{"arch": "unet", "model": "class-conditioned image diffusion model", "dataset": "telescope images of galaxies (Galaxy Zoo DECaLS)", "train_examples": 88335, "image_size": 32, "horizontal_flip": true, "conditioning": "class", "objective": "v", "cond_dim": 256, "targets": ["spiral arms"], "num_classes": 2, "cond_dropout": 0.1, "norm": "groupnorm", "activation": "gelu", "weight_standardization": false, "widths": [96, 192, 192], "blocks_per_level": 2, "scale_shift_norm": false, "attention": true, "upsampling": "nearest_conv", "init": "trunc_normal_002", "residual_init": "none", "optimizer": "soap", "beta2": 0.999, "lr": 0.0015, "beta1": 0.9, "shampoo_beta": 0.999, "eps": 1e-08, "precondition_frequency": 20, "max_precond_dim": 1024, "merge_dims": false, "one_sided": false, "adamw_lr_other_params": 0.00096, "grad_clip": 1.0, "steps": 10600, "batch_size": 128, "epochs": 15.4, "lr_schedule": "linear", "final_lr_fraction": 0.01, "warmup_steps": 530, "weight_decay": 0.09, "adamw_weight_decay_other_params": 0.01}
Rows from block 10, named by matrix and row number. Rows with one number belong to one attention dimension. Each number is 200 + 20 x the weight over the matrix's rms, rounded and kept within 0 to 999. All counts start at 0.
# q: attention query, key and value (stacked) (model.decb.0.2.attn.qkv.weight, 576x192, the q third), inputs 0-95
# k: attention query, key and value (stacked) (model.decb.0.2.attn.qkv.weight, 576x192, the k third), inputs 0-95
q.2,208,178,188,191,215,243,211,186,190,216,193,236,208,195,198,210,178,194,210,204,194,184,218,152,205,209,203,188,198,224,219,222,195,198,199,196,194,179,215,214,206,190,197,210,223,188,204,227,195,192,181,176,176,182,227,182,208,232,170,229,199,197,193,210,196,213,182,225,195,215,214,190,174,189,170,212,188,176,223,170,206,203,199,173,218,206,219,186,159,210,186,208,175,193,197,175
k.2,213,238,210,223,190,235,213,192,195,226,212,201,173,196,210,218,201,198,189,220,203,204,187,166,188,218,227,179,195,189,186,224,186,190,187,211,177,199,177,186,159,221,209,174,204,189,238,162,192,177,191,197,198,222,186,193,197,196,202,187,209,221,200,189,206,203,203,224,201,199,202,194,197,206,208,222,189,182,189,216,186,210,225,187,205,192,194,196,216,182,216,245,205,185,212,186
q.3,210,175,209,174,213,211,173,189,178,232,188,200,186,205,196,205,195,202,202,192,211,197,183,222,195,172,203,205,205,188,181,178,190,181,168,182,181,206,207,218,183,217,201,206,195,209,183,223,192,187,200,219,191,188,178,185,217,205,212,212,200,181,219,186,206,187,182,207,207,177,162,204,183,183,212,178,219,180,183,208,203,211,206,152,203,187,161,166,198,215,179,207,214,201,197,232
k.3,177,203,164,213,210,204,192,201,233,201,189,185,197,237,178,223,199,210,195,215,181,175,207,226,188,251,197,195,187,183,182,178,211,184,209,205,191,222,206,180,188,209,187,193,194,198,220,199,216,173,214,196,160,208,186,210,185,194,212,192,177,180,212,207,198,168,168,231,241,186,193,209,216,206,173,187,232,244,182,221,217,202,213,215,192,192,193,209,180,208,212,234,201,204,180,203
q.4,219,211,201,193,209,149,217,199,210,181,213,186,189,186,174,177,187,234,216,180,200,234,197,217,208,202,189,209,178,216,229,215,196,200,200,185,212,194,187,182,177,215,202,194,173,197,194,178,170,195,219,208,182,218,193,173,203,206,210,175,200,184,211,202,215,232,209,178,202,189,184,212,184,209,219,233,185,242,170,209,190,176,187,221,162,194,185,217,238,207,176,192,183,195,205,210
k.4,176,198,226,223,172,189,173,174,233,185,198,209,196,182,201,165,169,231,211,185,200,189,167,194,206,224,194,225,222,197,212,194,221,195,199,163,195,195,196,220,196,182,183,201,194,197,197,212,225,210,193,187,192,208,223,195,191,159,213,211,160,168,223,166,185,188,174,208,198,162,199,203,182,190,209,169,200,223,190,192,227,208,172,197,159,195,216,249,187,200,187,189,223,201,203,191
q.5,198,217,220,206,233,222,197,222,206,154,188,182,218,203,198,196,184,211,173,182,207,212,180,187,198,199,218,223,242,169,183,241,180,231,193,182,186,196,181,215,195,208,193,167,216,203,239,182,190,219,185,228,200,214,198,197,178,241,199,210,200,197,189,186,197,214,235,226,157,226,215,211,234,187,167,207,197,188,198,187,195,211,190,254,221,176,197,186,192,178,205,221,202,177,201,180
k.5,201,169,220,195,198,209,229,206,206,179,209,190,218,194,216,224,173,193,209,196,198,196,206,189,205,160,203,174,221,204,186,186,198,182,203,220,201,212,186,202,197,224,180,191,184,193,173,191,185,198,199,216,201,192,218,201,166,197,204,218,211,165,205,180,206,189,198,197,209,187,201,203,189,194,195,189,203,186,184,186,169,218,203,160,214,184,185,214,202,218,197,218,192,167,196,165
q.6,227,160,208,156,227,215,200,221,212,189,179,198,182,161,203,221,195,206,190,194,205,225,182,209,205,180,195,198,165,213,230,193,204,215,218,215,198,203,181,166,142,227,160,225,192,220,177,205,198,178,211,196,226,151,198,190,219,179,198,194,183,195,212,208,196,234,207,195,195,205,163,235,194,224,186,196,177,179,186,187,192,195,153,201,178,202,209,193,231,212,174,204,174,188,177,202
k.6,183,191,183,199,209,238,219,210,209,199,215,208,172,194,230,209,171,220,217,186,182,196,208,198,203,232,189,204,163,218,217,169,211,193,232,192,203,212,219,203,192,175,196,202,212,216,203,195,230,206,213,174,207,227,221,206,174,196,226,209,148,198,206,184,183,183,198,220,184,180,158,216,220,188,170,198,236,207,234,185,193,189,200,218,222,210,191,235,189,215,233,233,170,156,193,206
q.7,207,202,198,238,200,194,175,182,169,191,178,192,230,190,189,188,177,150,227,187,190,214,188,207,216,209,199,215,183,191,205,204,210,195,202,189,241,224,195,199,188,204,237,229,199,200,204,225,258,195,162,192,172,243,201,228,220,198,226,221,215,215,203,201,172,216,206,216,200,183,200,196,220,184,247,170,205,215,201,195,210,227,204,190,204,221,216,215,214,209,199,208,167,202,217,192
k.7,223,204,188,186,199,174,205,218,182,196,189,211,234,161,233,170,213,229,208,235,205,230,248,199,174,187,180,172,220,197,189,214,185,202,233,165,208,188,211,212,180,193,189,188,189,195,186,199,161,196,180,196,205,184,237,205,202,187,165,179,197,198,168,196,192,215,200,169,146,214,190,179,163,197,217,198,186,209,215,169,227,198,172,190,178,181,209,198,212,191,180,178,214,193,199,190
q.8,196,205,177,176,206,181,195,182,243,211,181,182,213,195,176,219,225,190,196,221,191,204,201,195,212,232,183,197,234,184,198,192,222,202,243,196,221,207,203,201,179,173,218,202,176,211,231,194,219,192,191,214,203,226,200,198,169,194,192,237,166,201,209,188,194,159,210,213,205,184,192,208,200,175,199,191,226,172,199,187,213,194,188,198,220,198,186,225,188,175,199,193,202,203,213,202
k.8,220,191,202,162,197,207,198,191,191,200,219,192,189,203,191,213,206,197,173,178,194,182,227,162,209,186,202,171,218,215,176,239,183,222,215,218,193,196,221,219,193,235,221,179,172,206,212,189,180,187,199,208,204,208,193,206,196,199,198,184,161,198,192,216,208,180,197,200,226,212,199,201,190,175,182,210,187,196,214,175,188,187,201,209,185,223,156,214,201,220,179,238,185,198,199,202
q.9,224,198,202,183,202,206,218,205,216,224,206,198,159,190,196,205,192,217,207,190,199,199,207,218,209,171,250,187,182,207,200,240,194,227,201,209,191,169,168,209,184,176,184,170,211,220,164,209,224,170,195,173,204,173,214,198,206,175,191,163,202,167,182,212,178,208,197,193,186,193,197,217,211,231,190,210,154,217,194,207,195,196,183,193,203,195,212,188,217,197,172,195,148,216,181,195
k.9,187,208,175,232,258,200,193,216,185,195,218,215,173,196,228,190,188,221,198,206,156,212,191,210,200,256,177,212,174,204,232,189,212,212,200,187,174,209,179,218,209,188,205,230,243,191,202,208,218,228,184,155,197,193,225,174,201,177,218,192,187,221,186,188,200,205,182,201,165,189,198,202,194,191,216,185,212,220,208,181,214,174,206,207,197,183,213,212,204,170,174,195,176,186,198,195
q.10,197,171,193,165,195,221,202,206,169,234,218,194,197,182,159,204,237,165,223,199,176,200,200,194,187,160,243,203,198,177,177,202,190,223,220,220,188,208,185,231,197,177,190,191,212,223,205,210,217,154,182,209,200,190,235,212,222,176,202,234,212,197,168,199,205,201,216,230,195,207,228,218,237,218,183,207,215,190,224,203,220,193,171,201,214,246,181,194,198,222,196,224,182,178,182,213
k.10,209,197,177,192,236,212,186,195,180,194,195,203,205,234,190,222,228,226,172,224,185,181,237,220,193,250,204,190,215,195,209,207,237,188,218,215,203,203,185,220,201,220,191,184,204,198,210,179,167,187,213,145,173,190,191,191,197,181,211,206,209,212,223,202,186,172,196,194,226,217,176,182,180,209,194,185,221,199,170,184,207,195,207,168,206,166,197,187,176,189,168,208,189,166,194,204
q.11,215,200,208,215,229,191,200,209,232,198,199,184,207,202,224,187,186,202,170,180,202,156,233,190,194,223,195,171,194,198,211,222,194,222,223,187,187,178,206,187,202,222,193,180,213,198,171,197,199,193,196,187,191,180,207,223,176,213,176,194,188,180,222,200,209,190,180,170,204,221,211,188,203,222,199,210,180,218,219,170,189,210,209,199,184,201,233,225,195,221,190,162,180,189,227,176
k.11,175,185,187,187,202,169,191,208,192,195,199,199,199,165,206,187,172,196,179,198,201,217,161,170,239,183,216,219,193,203,194,213,200,185,151,213,229,194,188,191,212,189,183,219,211,207,206,213,199,200,165,204,209,200,224,215,174,199,226,210,210,184,201,201,222,204,216,198,189,203,234,248,210,195,203,190,201,218,177,215,213,199,185,191,217,224,181,191,215,167,220,198,229,235,193,180
q.12,208,179,205,189,188,236,210,166,245,190,193,199,167,225,189,210,231,191,200,176,196,192,200,161,195,248,205,192,184,212,222,177,210,215,226,252,220,164,207,196,178,190,191,217,215,198,182,215,222,196,215,222,190,225,191,181,165,210,169,207,207,197,224,207,251,200,169,192,217,198,203,220,180,195,213,206,206,168,213,200,196,155,182,180,186,196,195,220,233,187,169,200,209,191,178,196
k.12,203,206,171,169,178,213,228,175,158,226,205,178,222,208,220,192,199,170,242,184,197,176,205,197,213,178,182,225,201,209,200,220,198,175,204,204,223,240,233,208,203,179,212,184,187,166,193,232,231,170,204,184,206,211,171,205,222,216,205,197,195,200,205,166,182,213,210,192,197,218,222,162,223,208,195,245,211,206,241,193,186,154,228,213,181,207,155,220,214,230,220,201,182,197,190,187
q.13,187,199,204,182,207,174,213,170,233,194,204,186,221,161,197,206,167,208,215,208,191,202,164,198,223,224,205,207,200,220,221,182,185,186,210,203,206,228,221,195,191,199,226,234,242,212,228,200,205,216,218,222,202,161,206,173,184,229,214,204,182,192,207,189,165,197,247,206,165,184,216,196,226,162,187,180,203,231,191,220,194,209,197,201,192,194,209,251,190,214,200,220,183,208,195,192
k.13,191,169,201,189,175,212,245,167,177,224,192,229,227,173,208,185,175,195,227,205,189,231,226,198,221,169,168,232,228,183,195,206,200,228,239,196,208,194,222,210,201,228,175,208,224,187,197,177,190,168,225,237,239,224,221,204,188,190,205,232,212,200,195,207,217,212,237,165,197,217,179,178,187,217,173,170,188,197,234,180,195,196,201,237,213,179,237,182,195,200,175,191,197,176,224,196
q.14,206,243,181,220,216,208,207,214,182,231,207,205,171,198,238,208,173,191,215,196,227,208,231,195,210,202,189,187,177,210,212,175,189,186,237,206,203,193,219,224,195,204,196,187,216,197,196,192,206,183,203,196,228,205,181,187,208,204,226,183,195,161,211,175,191,226,206,210,183,214,190,198,187,202,222,204,194,204,214,200,196,212,222,194,186,177,215,226,194,222,219,206,190,219,174,159
k.14,173,211,203,197,195,186,192,173,188,202,191,211,246,196,200,195,200,194,207,201,199,209,231,197,220,192,215,185,190,175,195,198,207,195,196,193,228,207,209,211,193,208,198,224,195,197,221,208,223,210,189,217,174,204,203,221,195,207,212,202,197,180,209,248,232,183,198,187,181,187,221,207,192,196,160,203,202,201,188,163,206,196,187,193,209,189,206,194,219,207,226,186,165,218,226,220
q.15,207,166,220,203,205,239,185,229,193,188,205,214,208,193,196,197,177,183,205,167,180,193,188,160,207,178,214,201,213,179,182,179,181,194,160,218,197,218,202,199,210,211,186,205,220,194,198,178,190,212,182,176,204,169,202,196,216,193,187,194,197,190,174,218,194,204,192,217,204,188,206,176,204,203,180,192,185,186,192,203,213,190,220,187,214,185,179,219,184,201,199,226,237,218,194,175
k.15,225,213,172,202,214,212,214,172,197,173,207,218,194,235,221,217,201,180,226,216,179,222,196,245,191,199,179,185,187,198,195,196,211,205,223,189,240,201,178,175,212,187,175,190,227,227,235,166,183,210,236,194,209,221,198,215,214,201,186,197,205,181,207,209,202,208,241,214,202,186,223,210,195,193,166,228,169,189,211,184,194,201,197,212,242,173,237,172,183,178,238,213,179,195,174,217
q.16,191,195,185,187,192,204,221,201,205,197,198,196,182,200,197,184,187,196,196,171,174,204,201,150,212,213,178,207,211,212,214,182,194,210,196,211,224,198,203,182,191,234,212,147,218,212,225,205,170,202,176,178,186,185,205,206,188,216,201,215,209,192,221,177,195,193,149,185,222,215,206,178,190,192,197,221,188,192,223,209,219,205,196,169,220,188,196,208,165,196,201,176,206,201,199,185
k.16,201,192,231,199,212,170,190,173,188,198,212,215,199,236,211,193,205,211,182,171,212,171,202,220,202,205,231,218,208,170,191,211,190,205,193,207,214,194,214,167,164,201,192,236,205,192,226,230,191,185,223,186,206,207,172,207,213,170,207,199,206,187,195,197,210,212,204,201,230,168,213,219,202,200,204,190,214,222,182,199,208,179,199,222,206,229,192,184,196,175,248,196,227,204,199,187
q.17,173,221,198,188,225,246,169,201,226,234,232,189,223,198,125,197,252,235,203,226,205,192,186,201,204,229,260,194,176,187,181,221,184,180,204,216,145,165,201,223,172,193,208,220,192,211,191,207,260,137,214,163,233,215,234,206,188,178,182,218,160,231,178,224,154,170,233,228,212,221,233,229,199,223,121,200,262,180,230,186,199,212,178,231,205,241,225,193,175,213,184,250,198,167,172,219
k.17,242,200,174,171,194,211,217,204,169,208,220,227,201,216,225,228,225,191,200,203,200,191,225,154,197,201,195,169,182,231,226,186,202,160,234,217,205,202,185,199,229,240,236,158,179,174,208,184,185,182,148,193,228,172,175,195,185,181,156,219,165,198,175,169,211,173,185,200,189,217,154,219,167,191,234,211,184,143,224,172,215,200,219,181,177,145,154,224,209,220,156,246,149,133,188,175
q.18,165,209,205,179,166,191,189,201,192,211,238,179,209,170,172,182,183,174,243,184,175,197,173,193,219,161,201,198,182,196,196,204,176,185,251,182,203,192,179,201,162,183,176,185,178,205,196,163,198,197,210,208,176,203,210,198,195,193,201,189,221,186,160,185,198,239,218,209,219,203,188,219,216,185,253,174,181,215,214,217,215,208,201,220,191,216,198,230,208,212,209,205,187,216,180,221
k.18,215,195,214,169,202,214,207,211,190,178,185,207,212,224,200,207,171,203,227,197,212,170,209,236,205,223,177,193,165,186,239,215,225,222,243,158,189,163,228,225,214,209,191,197,217,195,178,218,199,194,223,185,210,198,196,207,196,162,185,187,216,201,233,199,223,211,211,209,183,178,200,183,162,225,218,216,192,221,223,189,198,218,198,190,205,172,223,204,225,223,198,176,207,195,209,221
q.19,193,228,194,198,182,226,217,206,180,211,196,204,180,209,198,195,189,206,196,212,225,197,227,198,190,173,181,183,214,196,196,214,200,218,212,202,182,212,190,214,193,219,192,167,213,220,206,178,181,184,177,203,208,219,192,220,207,194,191,209,233,197,170,201,180,231,186,194,206,206,194,206,183,187,230,213,206,193,204,200,230,208,209,209,219,201,204,182,192,202,197,186,217,187,208,196
k.19,204,201,219,208,194,176,188,219,209,214,215,202,196,189,185,183,198,212,192,222,190,186,191,221,200,225,207,153,226,198,217,193,191,207,217,179,190,152,192,227,174,218,191,218,202,183,171,228,180,180,185,152,189,193,227,197,186,181,201,196,204,189,196,192,196,187,169,196,195,148,188,212,209,205,210,187,201,230,192,207,214,204,201,180,188,208,201,194,208,187,204,198,201,201,206,193
q.20,195,231,210,184,198,194,200,204,211,237,174,189,194,188,191,192,209,220,230,190,192,210,182,189,216,226,202,175,190,208,240,194,205,203,223,174,222,205,186,238,218,169,235,196,198,207,198,193,222,183,172,215,185,230,205,209,215,185,223,201,202,210,216,187,174,179,190,184,207,188,199,175,189,209,246,194,193,189,199,171,218,195,191,215,183,198,210,199,192,212,209,204,188,210,196,187
k.20,230,218,203,208,200,190,188,192,186,212,194,202,172,181,203,203,209,198,204,186,197,208,217,212,194,203,192,185,214,211,193,234,200,198,178,188,193,179,169,210,202,198,200,201,188,185,227,192,178,182,176,179,172,192,213,217,198,175,187,172,185,184,182,206,199,194,166,192,214,186,192,189,158,180,198,203,189,216,203,187,239,204,178,213,177,176,204,192,192,200,198,199,201,215,204,191
q.21,197,221,201,213,211,201,189,200,199,181,186,193,209,221,222,188,194,190,206,209,187,199,193,199,212,209,206,196,203,188,195,202,191,212,190,217,212,197,201,199,207,205,196,195,218,184,193,195,210,212,205,207,209,204,205,194,191,178,210,195,187,166,224,172,200,193,203,193,192,204,208,214,191,195,198,191,209,198,210,193,212,203,216,208,194,201,204,216,177,200,212,200,192,198,207,188
k.21,204,207,199,183,194,204,205,185,182,194,186,202,201,203,209,203,188,191,197,191,213,220,188,200,196,193,208,201,213,199,195,216,181,199,186,205,219,213,177,202,216,196,168,202,217,201,192,185,195,203,208,225,212,183,193,204,202,192,206,208,220,218,201,197,196,186,220,193,188,211,212,206,185,195,223,205,188,206,202,175,188,183,217,216,185,216,217,225,221,195,190,186,222,204,198,194
q.22,203,182,193,147,179,176,202,211,160,220,211,170,192,218,185,216,178,199,209,183,180,197,188,143,216,182,229,185,225,188,200,177,202,176,195,191,205,232,185,196,203,216,233,176,212,187,194,211,185,208,210,194,193,162,206,198,197,182,210,180,190,186,197,201,195,179,182,203,197,221,223,225,210,171,169,225,197,199,217,179,242,170,208,178,185,227,181,226,182,220,178,201,187,181,187,198
k.22,177,193,164,207,235,232,204,167,196,233,181,214,168,219,166,208,207,187,204,196,195,203,175,201,186,232,218,176,218,200,202,210,229,216,201,222,263,210,198,223,214,201,196,195,203,233,211,193,192,159,222,184,199,238,198,190,202,177,197,166,213,237,212,218,219,189,201,184,252,187,171,216,214,192,178,200,196,205,217,182,245,179,227,198,208,213,186,158,193,215,202,217,193,188,172,185
q.23,215,216,208,219,205,199,208,207,190,170,194,190,169,216,204,188,203,219,225,195,193,180,187,194,205,184,203,181,218,174,231,218,199,207,242,198,186,193,162,209,193,208,211,191,187,200,199,192,200,205,220,190,197,208,211,225,210,198,175,209,231,206,196,195,202,227,191,192,195,225,183,219,209,209,216,214,187,231,205,175,175,208,185,227,173,209,220,192,219,211,201,209,190,191,181,189
k.23,197,217,199,216,209,220,198,198,183,198,195,204,192,189,223,177,183,212,223,206,222,235,176,206,210,166,200,210,186,222,221,191,184,165,187,192,204,202,167,209,193,209,181,224,199,198,201,184,228,209,177,182,220,199,223,193,204,183,207,228,192,195,185,195,191,203,209,171,157,184,195,215,207,206,211,190,199,193,236,206,207,193,195,195,187,209,189,183,216,202,201,199,211,199,194,204
q.24,210,221,205,218,198,227,231,168,207,201,214,201,204,183,197,219,215,208,211,203,194,189,219,200,221,200,174,182,186,191,214,228,203,176,224,199,177,205,212,192,197,207,222,171,212,219,179,196,195,221,193,210,204,206,199,172,166,245,159,197,197,152,199,191,209,214,211,200,178,214,214,191,195,191,224,191,198,227,208,224,187,211,165,175,200,209,202,233,221,198,219,204,167,221,210,194
k.24,159,187,214,183,178,179,199,198,166,209,191,197,232,186,224,216,164,178,224,198,200,217,188,169,200,187,208,248,213,172,224,201,168,202,231,192,179,187,224,217,175,203,166,216,210,168,197,216,250,186,192,201,207,192,196,181,206,182,225,196,217,199,239,189,220,232,231,201,170,224,210,167,200,231,200,181,225,205,199,208,207,176,206,234,209,231,184,207,196,199,200,173,227,215,204,200
q.25,190,185,220,230,208,207,205,179,216,228,209,212,187,220,189,210,169,181,217,190,202,196,214,213,202,187,161,178,213,208,218,216,162,185,185,187,202,212,198,204,200,213,234,218,222,246,229,227,204,233,172,226,174,173,195,171,208,248,189,218,214,171,220,191,182,186,178,244,175,187,218,170,210,183,201,169,218,231,193,228,206,232,190,173,211,193,221,225,218,196,197,234,192,207,215,213
k.25,158,194,198,208,197,189,215,170,171,217,206,216,212,199,191,214,194,194,174,202,200,192,242,179,150,194,230,201,222,170,184,217,172,209,217,209,189,172,223,182,217,230,174,193,199,193,223,175,194,184,198,205,213,232,220,226,199,195,223,211,195,243,216,212,208,202,232,198,213,245,232,188,172,205,219,186,234,193,196,233,188,178,217,220,219,220,191,156,176,173,180,211,230,187,202,172
q.26,169,173,223,193,219,218,177,191,232,215,230,202,193,204,191,204,226,197,201,220,230,212,214,223,170,191,159,196,243,195,175,180,204,217,182,185,186,162,203,209,236,191,229,222,223,224,213,210,215,205,194,246,187,169,192,181,217,202,204,208,198,177,203,182,176,151,208,207,196,166,212,159,180,207,191,173,218,214,213,216,163,186,218,169,233,204,193,182,156,222,193,185,227,223,195,230
k.26,194,211,157,191,218,182,181,210,195,243,200,227,184,227,179,212,181,178,170,213,191,198,178,205,177,218,179,204,245,202,150,202,206,229,217,185,165,186,187,172,190,209,184,218,158,191,214,178,199,167,239,235,219,198,174,197,200,206,209,220,235,221,174,234,207,226,223,235,243,221,220,207,214,208,217,207,201,212,204,262,235,183,227,192,219,186,229,167,166,174,209,214,242,189,205,197
q.27,190,195,214,207,184,190,205,223,216,174,212,197,213,194,214,178,226,193,181,206,219,210,216,199,221,184,194,205,176,179,176,187,191,177,181,210,187,160,196,161,200,205,186,178,188,207,177,202,204,208,218,217,185,182,200,164,182,190,184,199,158,179,212,188,200,176,198,176,192,192,208,185,227,219,180,204,204,214,212,210,200,190,193,200,210,203,184,197,232,190,207,211,206,228,189,218
k.27,170,187,188,180,205,239,175,202,196,204,236,211,208,202,172,224,192,202,196,177,215,154,169,195,201,229,200,239,202,182,224,146,233,193,203,198,234,226,164,175,220,179,213,196,205,155,164,205,220,228,226,194,192,162,176,205,217,169,247,217,242,196,229,177,198,222,199,203,195,224,192,198,220,203,183,185,233,212,170,205,195,177,210,209,216,244,188,214,206,228,185,183,223,203,180,214
q.28,186,206,183,178,164,176,232,195,194,183,191,202,190,189,209,218,213,200,205,208,241,207,212,177,249,205,190,200,191,242,190,185,207,196,208,224,199,214,210,191,192,203,206,188,199,222,184,179,191,200,243,196,201,177,228,189,203,197,196,191,181,204,188,226,190,250,207,213,190,209,174,213,216,212,172,227,170,193,217,194,202,198,215,203,204,206,188,206,197,194,191,206,169,194,181,203
k.28,167,212,217,192,185,183,203,200,221,203,221,203,214,191,198,192,188,181,206,180,185,231,191,200,198,183,231,180,195,181,224,202,164,210,205,178,215,180,217,216,190,197,191,160,176,232,189,206,183,212,192,201,185,199,189,210,176,204,197,197,202,181,237,205,209,175,191,208,195,196,207,215,195,213,179,194,189,214,198,184,179,224,187,206,228,181,191,218,208,212,198,201,193,184,212,194
q.29,187,226,177,183,190,199,180,203,210,205,206,207,188,179,204,191,219,207,197,214,181,173,199,218,236,188,200,191,175,223,201,200,188,183,215,175,210,180,186,201,202,185,218,214,163,206,223,167,190,188,232,190,220,207,208,207,176,204,197,180,174,202,199,197,197,184,220,210,215,180,198,209,206,212,167,172,183,224,213,180,226,230,199,213,204,183,178,196,215,183,205,211,228,208,178,190
k.29,208,180,218,206,187,191,212,196,196,173,190,190,206,174,216,214,194,188,204,185,180,176,187,222,211,198,188,229,201,207,209,189,192,202,234,179,191,216,179,199,221,233,205,204,231,191,183,197,205,231,228,211,215,189,201,215,178,170,202,187,194,213,215,208,218,185,209,192,183,173,218,196,163,196,192,197,179,194,217,199,170,226,189,219,204,178,200,213,217,205,210,203,172,189,185,196
q.30,220,213,211,195,186,191,203,198,178,197,196,251,186,201,230,185,213,172,211,186,213,170,197,197,234,168,195,203,201,225,214,189,204,176,215,202,191,214,187,211,212,203,204,169,191,223,192,199,198,191,184,186,182,194,211,207,225,215,183,196,207,196,179,208,203,206,157,219,211,189,194,206,172,160,215,194,194,179,219,173,209,202,217,176,198,213,185,183,207,222,177,175,166,212,206,192
k.30,178,231,184,161,226,207,175,212,200,210,180,211,198,213,193,185,214,185,214,188,191,229,187,216,178,207,210,183,179,193,206,196,191,210,199,199,241,184,185,218,169,167,210,188,206,211,219,209,188,169,200,201,178,215,183,177,236,158,183,182,203,214,186,224,155,192,182,202,183,182,220,196,193,219,190,207,181,205,216,197,216,181,218,204,188,206,186,215,219,187,216,198,220,227,200,212
q.31,196,198,224,241,208,208,203,192,206,202,176,207,154,220,237,208,184,170,190,186,188,161,196,171,157,208,185,147,210,192,227,220,216,220,209,213,230,214,185,229,237,189,261,173,213,192,161,200,186,207,171,176,202,199,177,237,180,238,181,220,248,181,177,193,236,209,132,192,222,191,193,178,180,205,239,166,178,164,175,173,192,180,203,159,202,192,217,207,214,214,211,138,179,201,229,173
k.31,214,217,188,204,219,189,202,190,181,212,177,176,167,173,198,175,205,192,182,191,194,237,193,190,199,192,191,203,200,183,196,246,198,197,169,209,224,188,183,187,188,158,211,202,209,204,236,184,211,174,200,188,218,227,220,197,219,201,189,180,229,205,157,177,179,214,218,174,183,183,209,189,223,217,196,219,192,185,214,195,232,156,213,211,203,247,175,163,203,191,229,200,210,215,186,211
q.32,205,239,230,215,182,164,184,229,209,208,214,230,213,183,182,204,179,196,224,174,205,224,203,220,155,175,217,197,190,194,164,164,206,210,178,253,188,195,239,149,193,168,171,164,175,222,191,203,179,212,161,234,225,201,200,166,178,213,188,228,174,249,173,143,244,183,214,185,202,208,148,243,212,174,204,188,231,206,203,263,211,224,183,186,183,196,167,204,203,213,169,216,206,205,214,189
k.32,194,192,237,196,207,190,183,195,190,180,224,200,226,183,203,191,237,206,184,192,213,233,213,242,239,179,194,217,196,190,207,185,161,182,200,214,242,201,195,176,216,162,173,234,198,203,187,220,180,216,182,162,195,178,203,206,156,192,160,188,219,199,225,119,212,205,172,217,196,208,205,208,202,199,210,192,213,176,171,225,181,160,199,148,170,191,171,179,172,158,175,235,214,202,158,239
q.33,199,201,144,226,182,182,229,196,194,193,188,208,206,229,157,231,237,210,203,215,207,196,227,196,184,182,201,192,213,150,222,265,184,169,196,241,205,218,201,211,183,183,233,180,228,204,232,154,200,199,239,202,213,249,217,167,227,206,211,206,213,242,189,171,228,183,202,223,203,244,205,217,206,167,198,215,209,203,176,232,201,180,177,225,189,182,179,198,202,177,191,220,195,205,233,182
k.33,181,182,210,217,240,200,181,167,178,186,197,162,240,220,200,170,207,162,194,193,191,167,189,231,185,261,211,220,217,147,190,240,156,218,156,238,208,170,213,201,180,249,194,218,214,211,170,231,247,225,212,215,174,221,196,232,186,194,150,199,167,193,185,214,195,219,210,157,150,179,214,177,175,207,230,187,219,214,157,180,193,204,210,182,191,190,185,181,214,209,212,165,187,194,159,200
q.34,251,212,176,151,191,201,246,222,186,164,185,232,166,244,213,232,199,213,208,205,193,223,179,185,219,207,162,200,213,179,186,184,275,188,231,184,163,191,171,196,170,253,196,193,166,129,167,179,161,161,180,208,243,180,193,233,186,207,215,188,181,210,211,201,223,235,237,198,160,180,185,203,179,185,206,205,132,189,230,158,187,224,202,165,267,187,221,178,215,161,149,177,204,169,202,215
k.34,183,187,183,173,209,121,221,246,195,193,172,184,173,217,197,211,197,148,156,204,203,187,229,194,220,221,155,214,221,213,183,214,262,252,213,189,187,209,259,222,211,204,199,139,204,172,172,241,136,225,172,205,232,219,219,221,225,223,218,174,225,168,196,223,172,205,227,209,236,246,223,187,208,198,206,274,195,236,165,211,164,218,202,202,194,210,215,136,201,261,231,210,194,229,206,175
q.35,206,267,181,249,220,202,190,199,178,232,223,139,226,241,190,211,159,252,201,212,185,128,122,199,167,159,168,143,201,163,205,214,190,161,211,222,231,225,186,217,200,213,167,181,168,177,131,182,149,273,218,224,188,217,220,257,185,200,161,221,193,226,200,148,171,250,200,215,204,185,213,232,227,182,216,168,201,237,183,241,166,194,246,156,197,185,223,208,169,202,175,183,214,197,209,198
k.35,224,191,193,213,116,203,187,202,218,196,179,245,184,177,195,162,165,207,221,194,208,155,177,154,249,176,148,222,193,208,218,233,221,167,218,216,262,199,217,228,196,175,179,188,142,202,212,277,196,229,177,224,193,184,221,208,191,210,197,226,177,154,245,194,242,209,209,223,217,199,207,181,245,155,213,188,201,239,190,199,209,209,194,228,181,215,230,248,218,194,173,207,204,179,192,229
q.36,196,199,197,194,192,191,207,206,178,186,185,212,175,204,198,193,221,190,184,190,209,223,173,174,218,245,173,153,181,216,222,174,236,237,195,205,196,217,224,174,200,181,216,239,174,170,250,219,214,213,235,200,204,198,203,222,211,173,190,179,192,179,231,202,185,195,158,207,206,207,213,171,220,201,204,193,234,169,190,199,197,204,198,229,174,197,173,199,209,178,210,186,168,222,174,223
k.36,192,221,193,216,186,145,212,218,177,181,238,230,161,188,193,231,164,199,208,173,182,203,218,201,188,228,247,159,206,193,156,231,154,227,187,233,229,204,196,247,239,124,182,238,211,219,148,201,214,234,196,210,233,192,166,168,208,193,190,210,224,249,234,217,220,186,181,243,242,178,203,244,192,203,185,236,178,177,237,208,194,206,200,219,201,192,203,218,173,165,207,195,243,207,224,198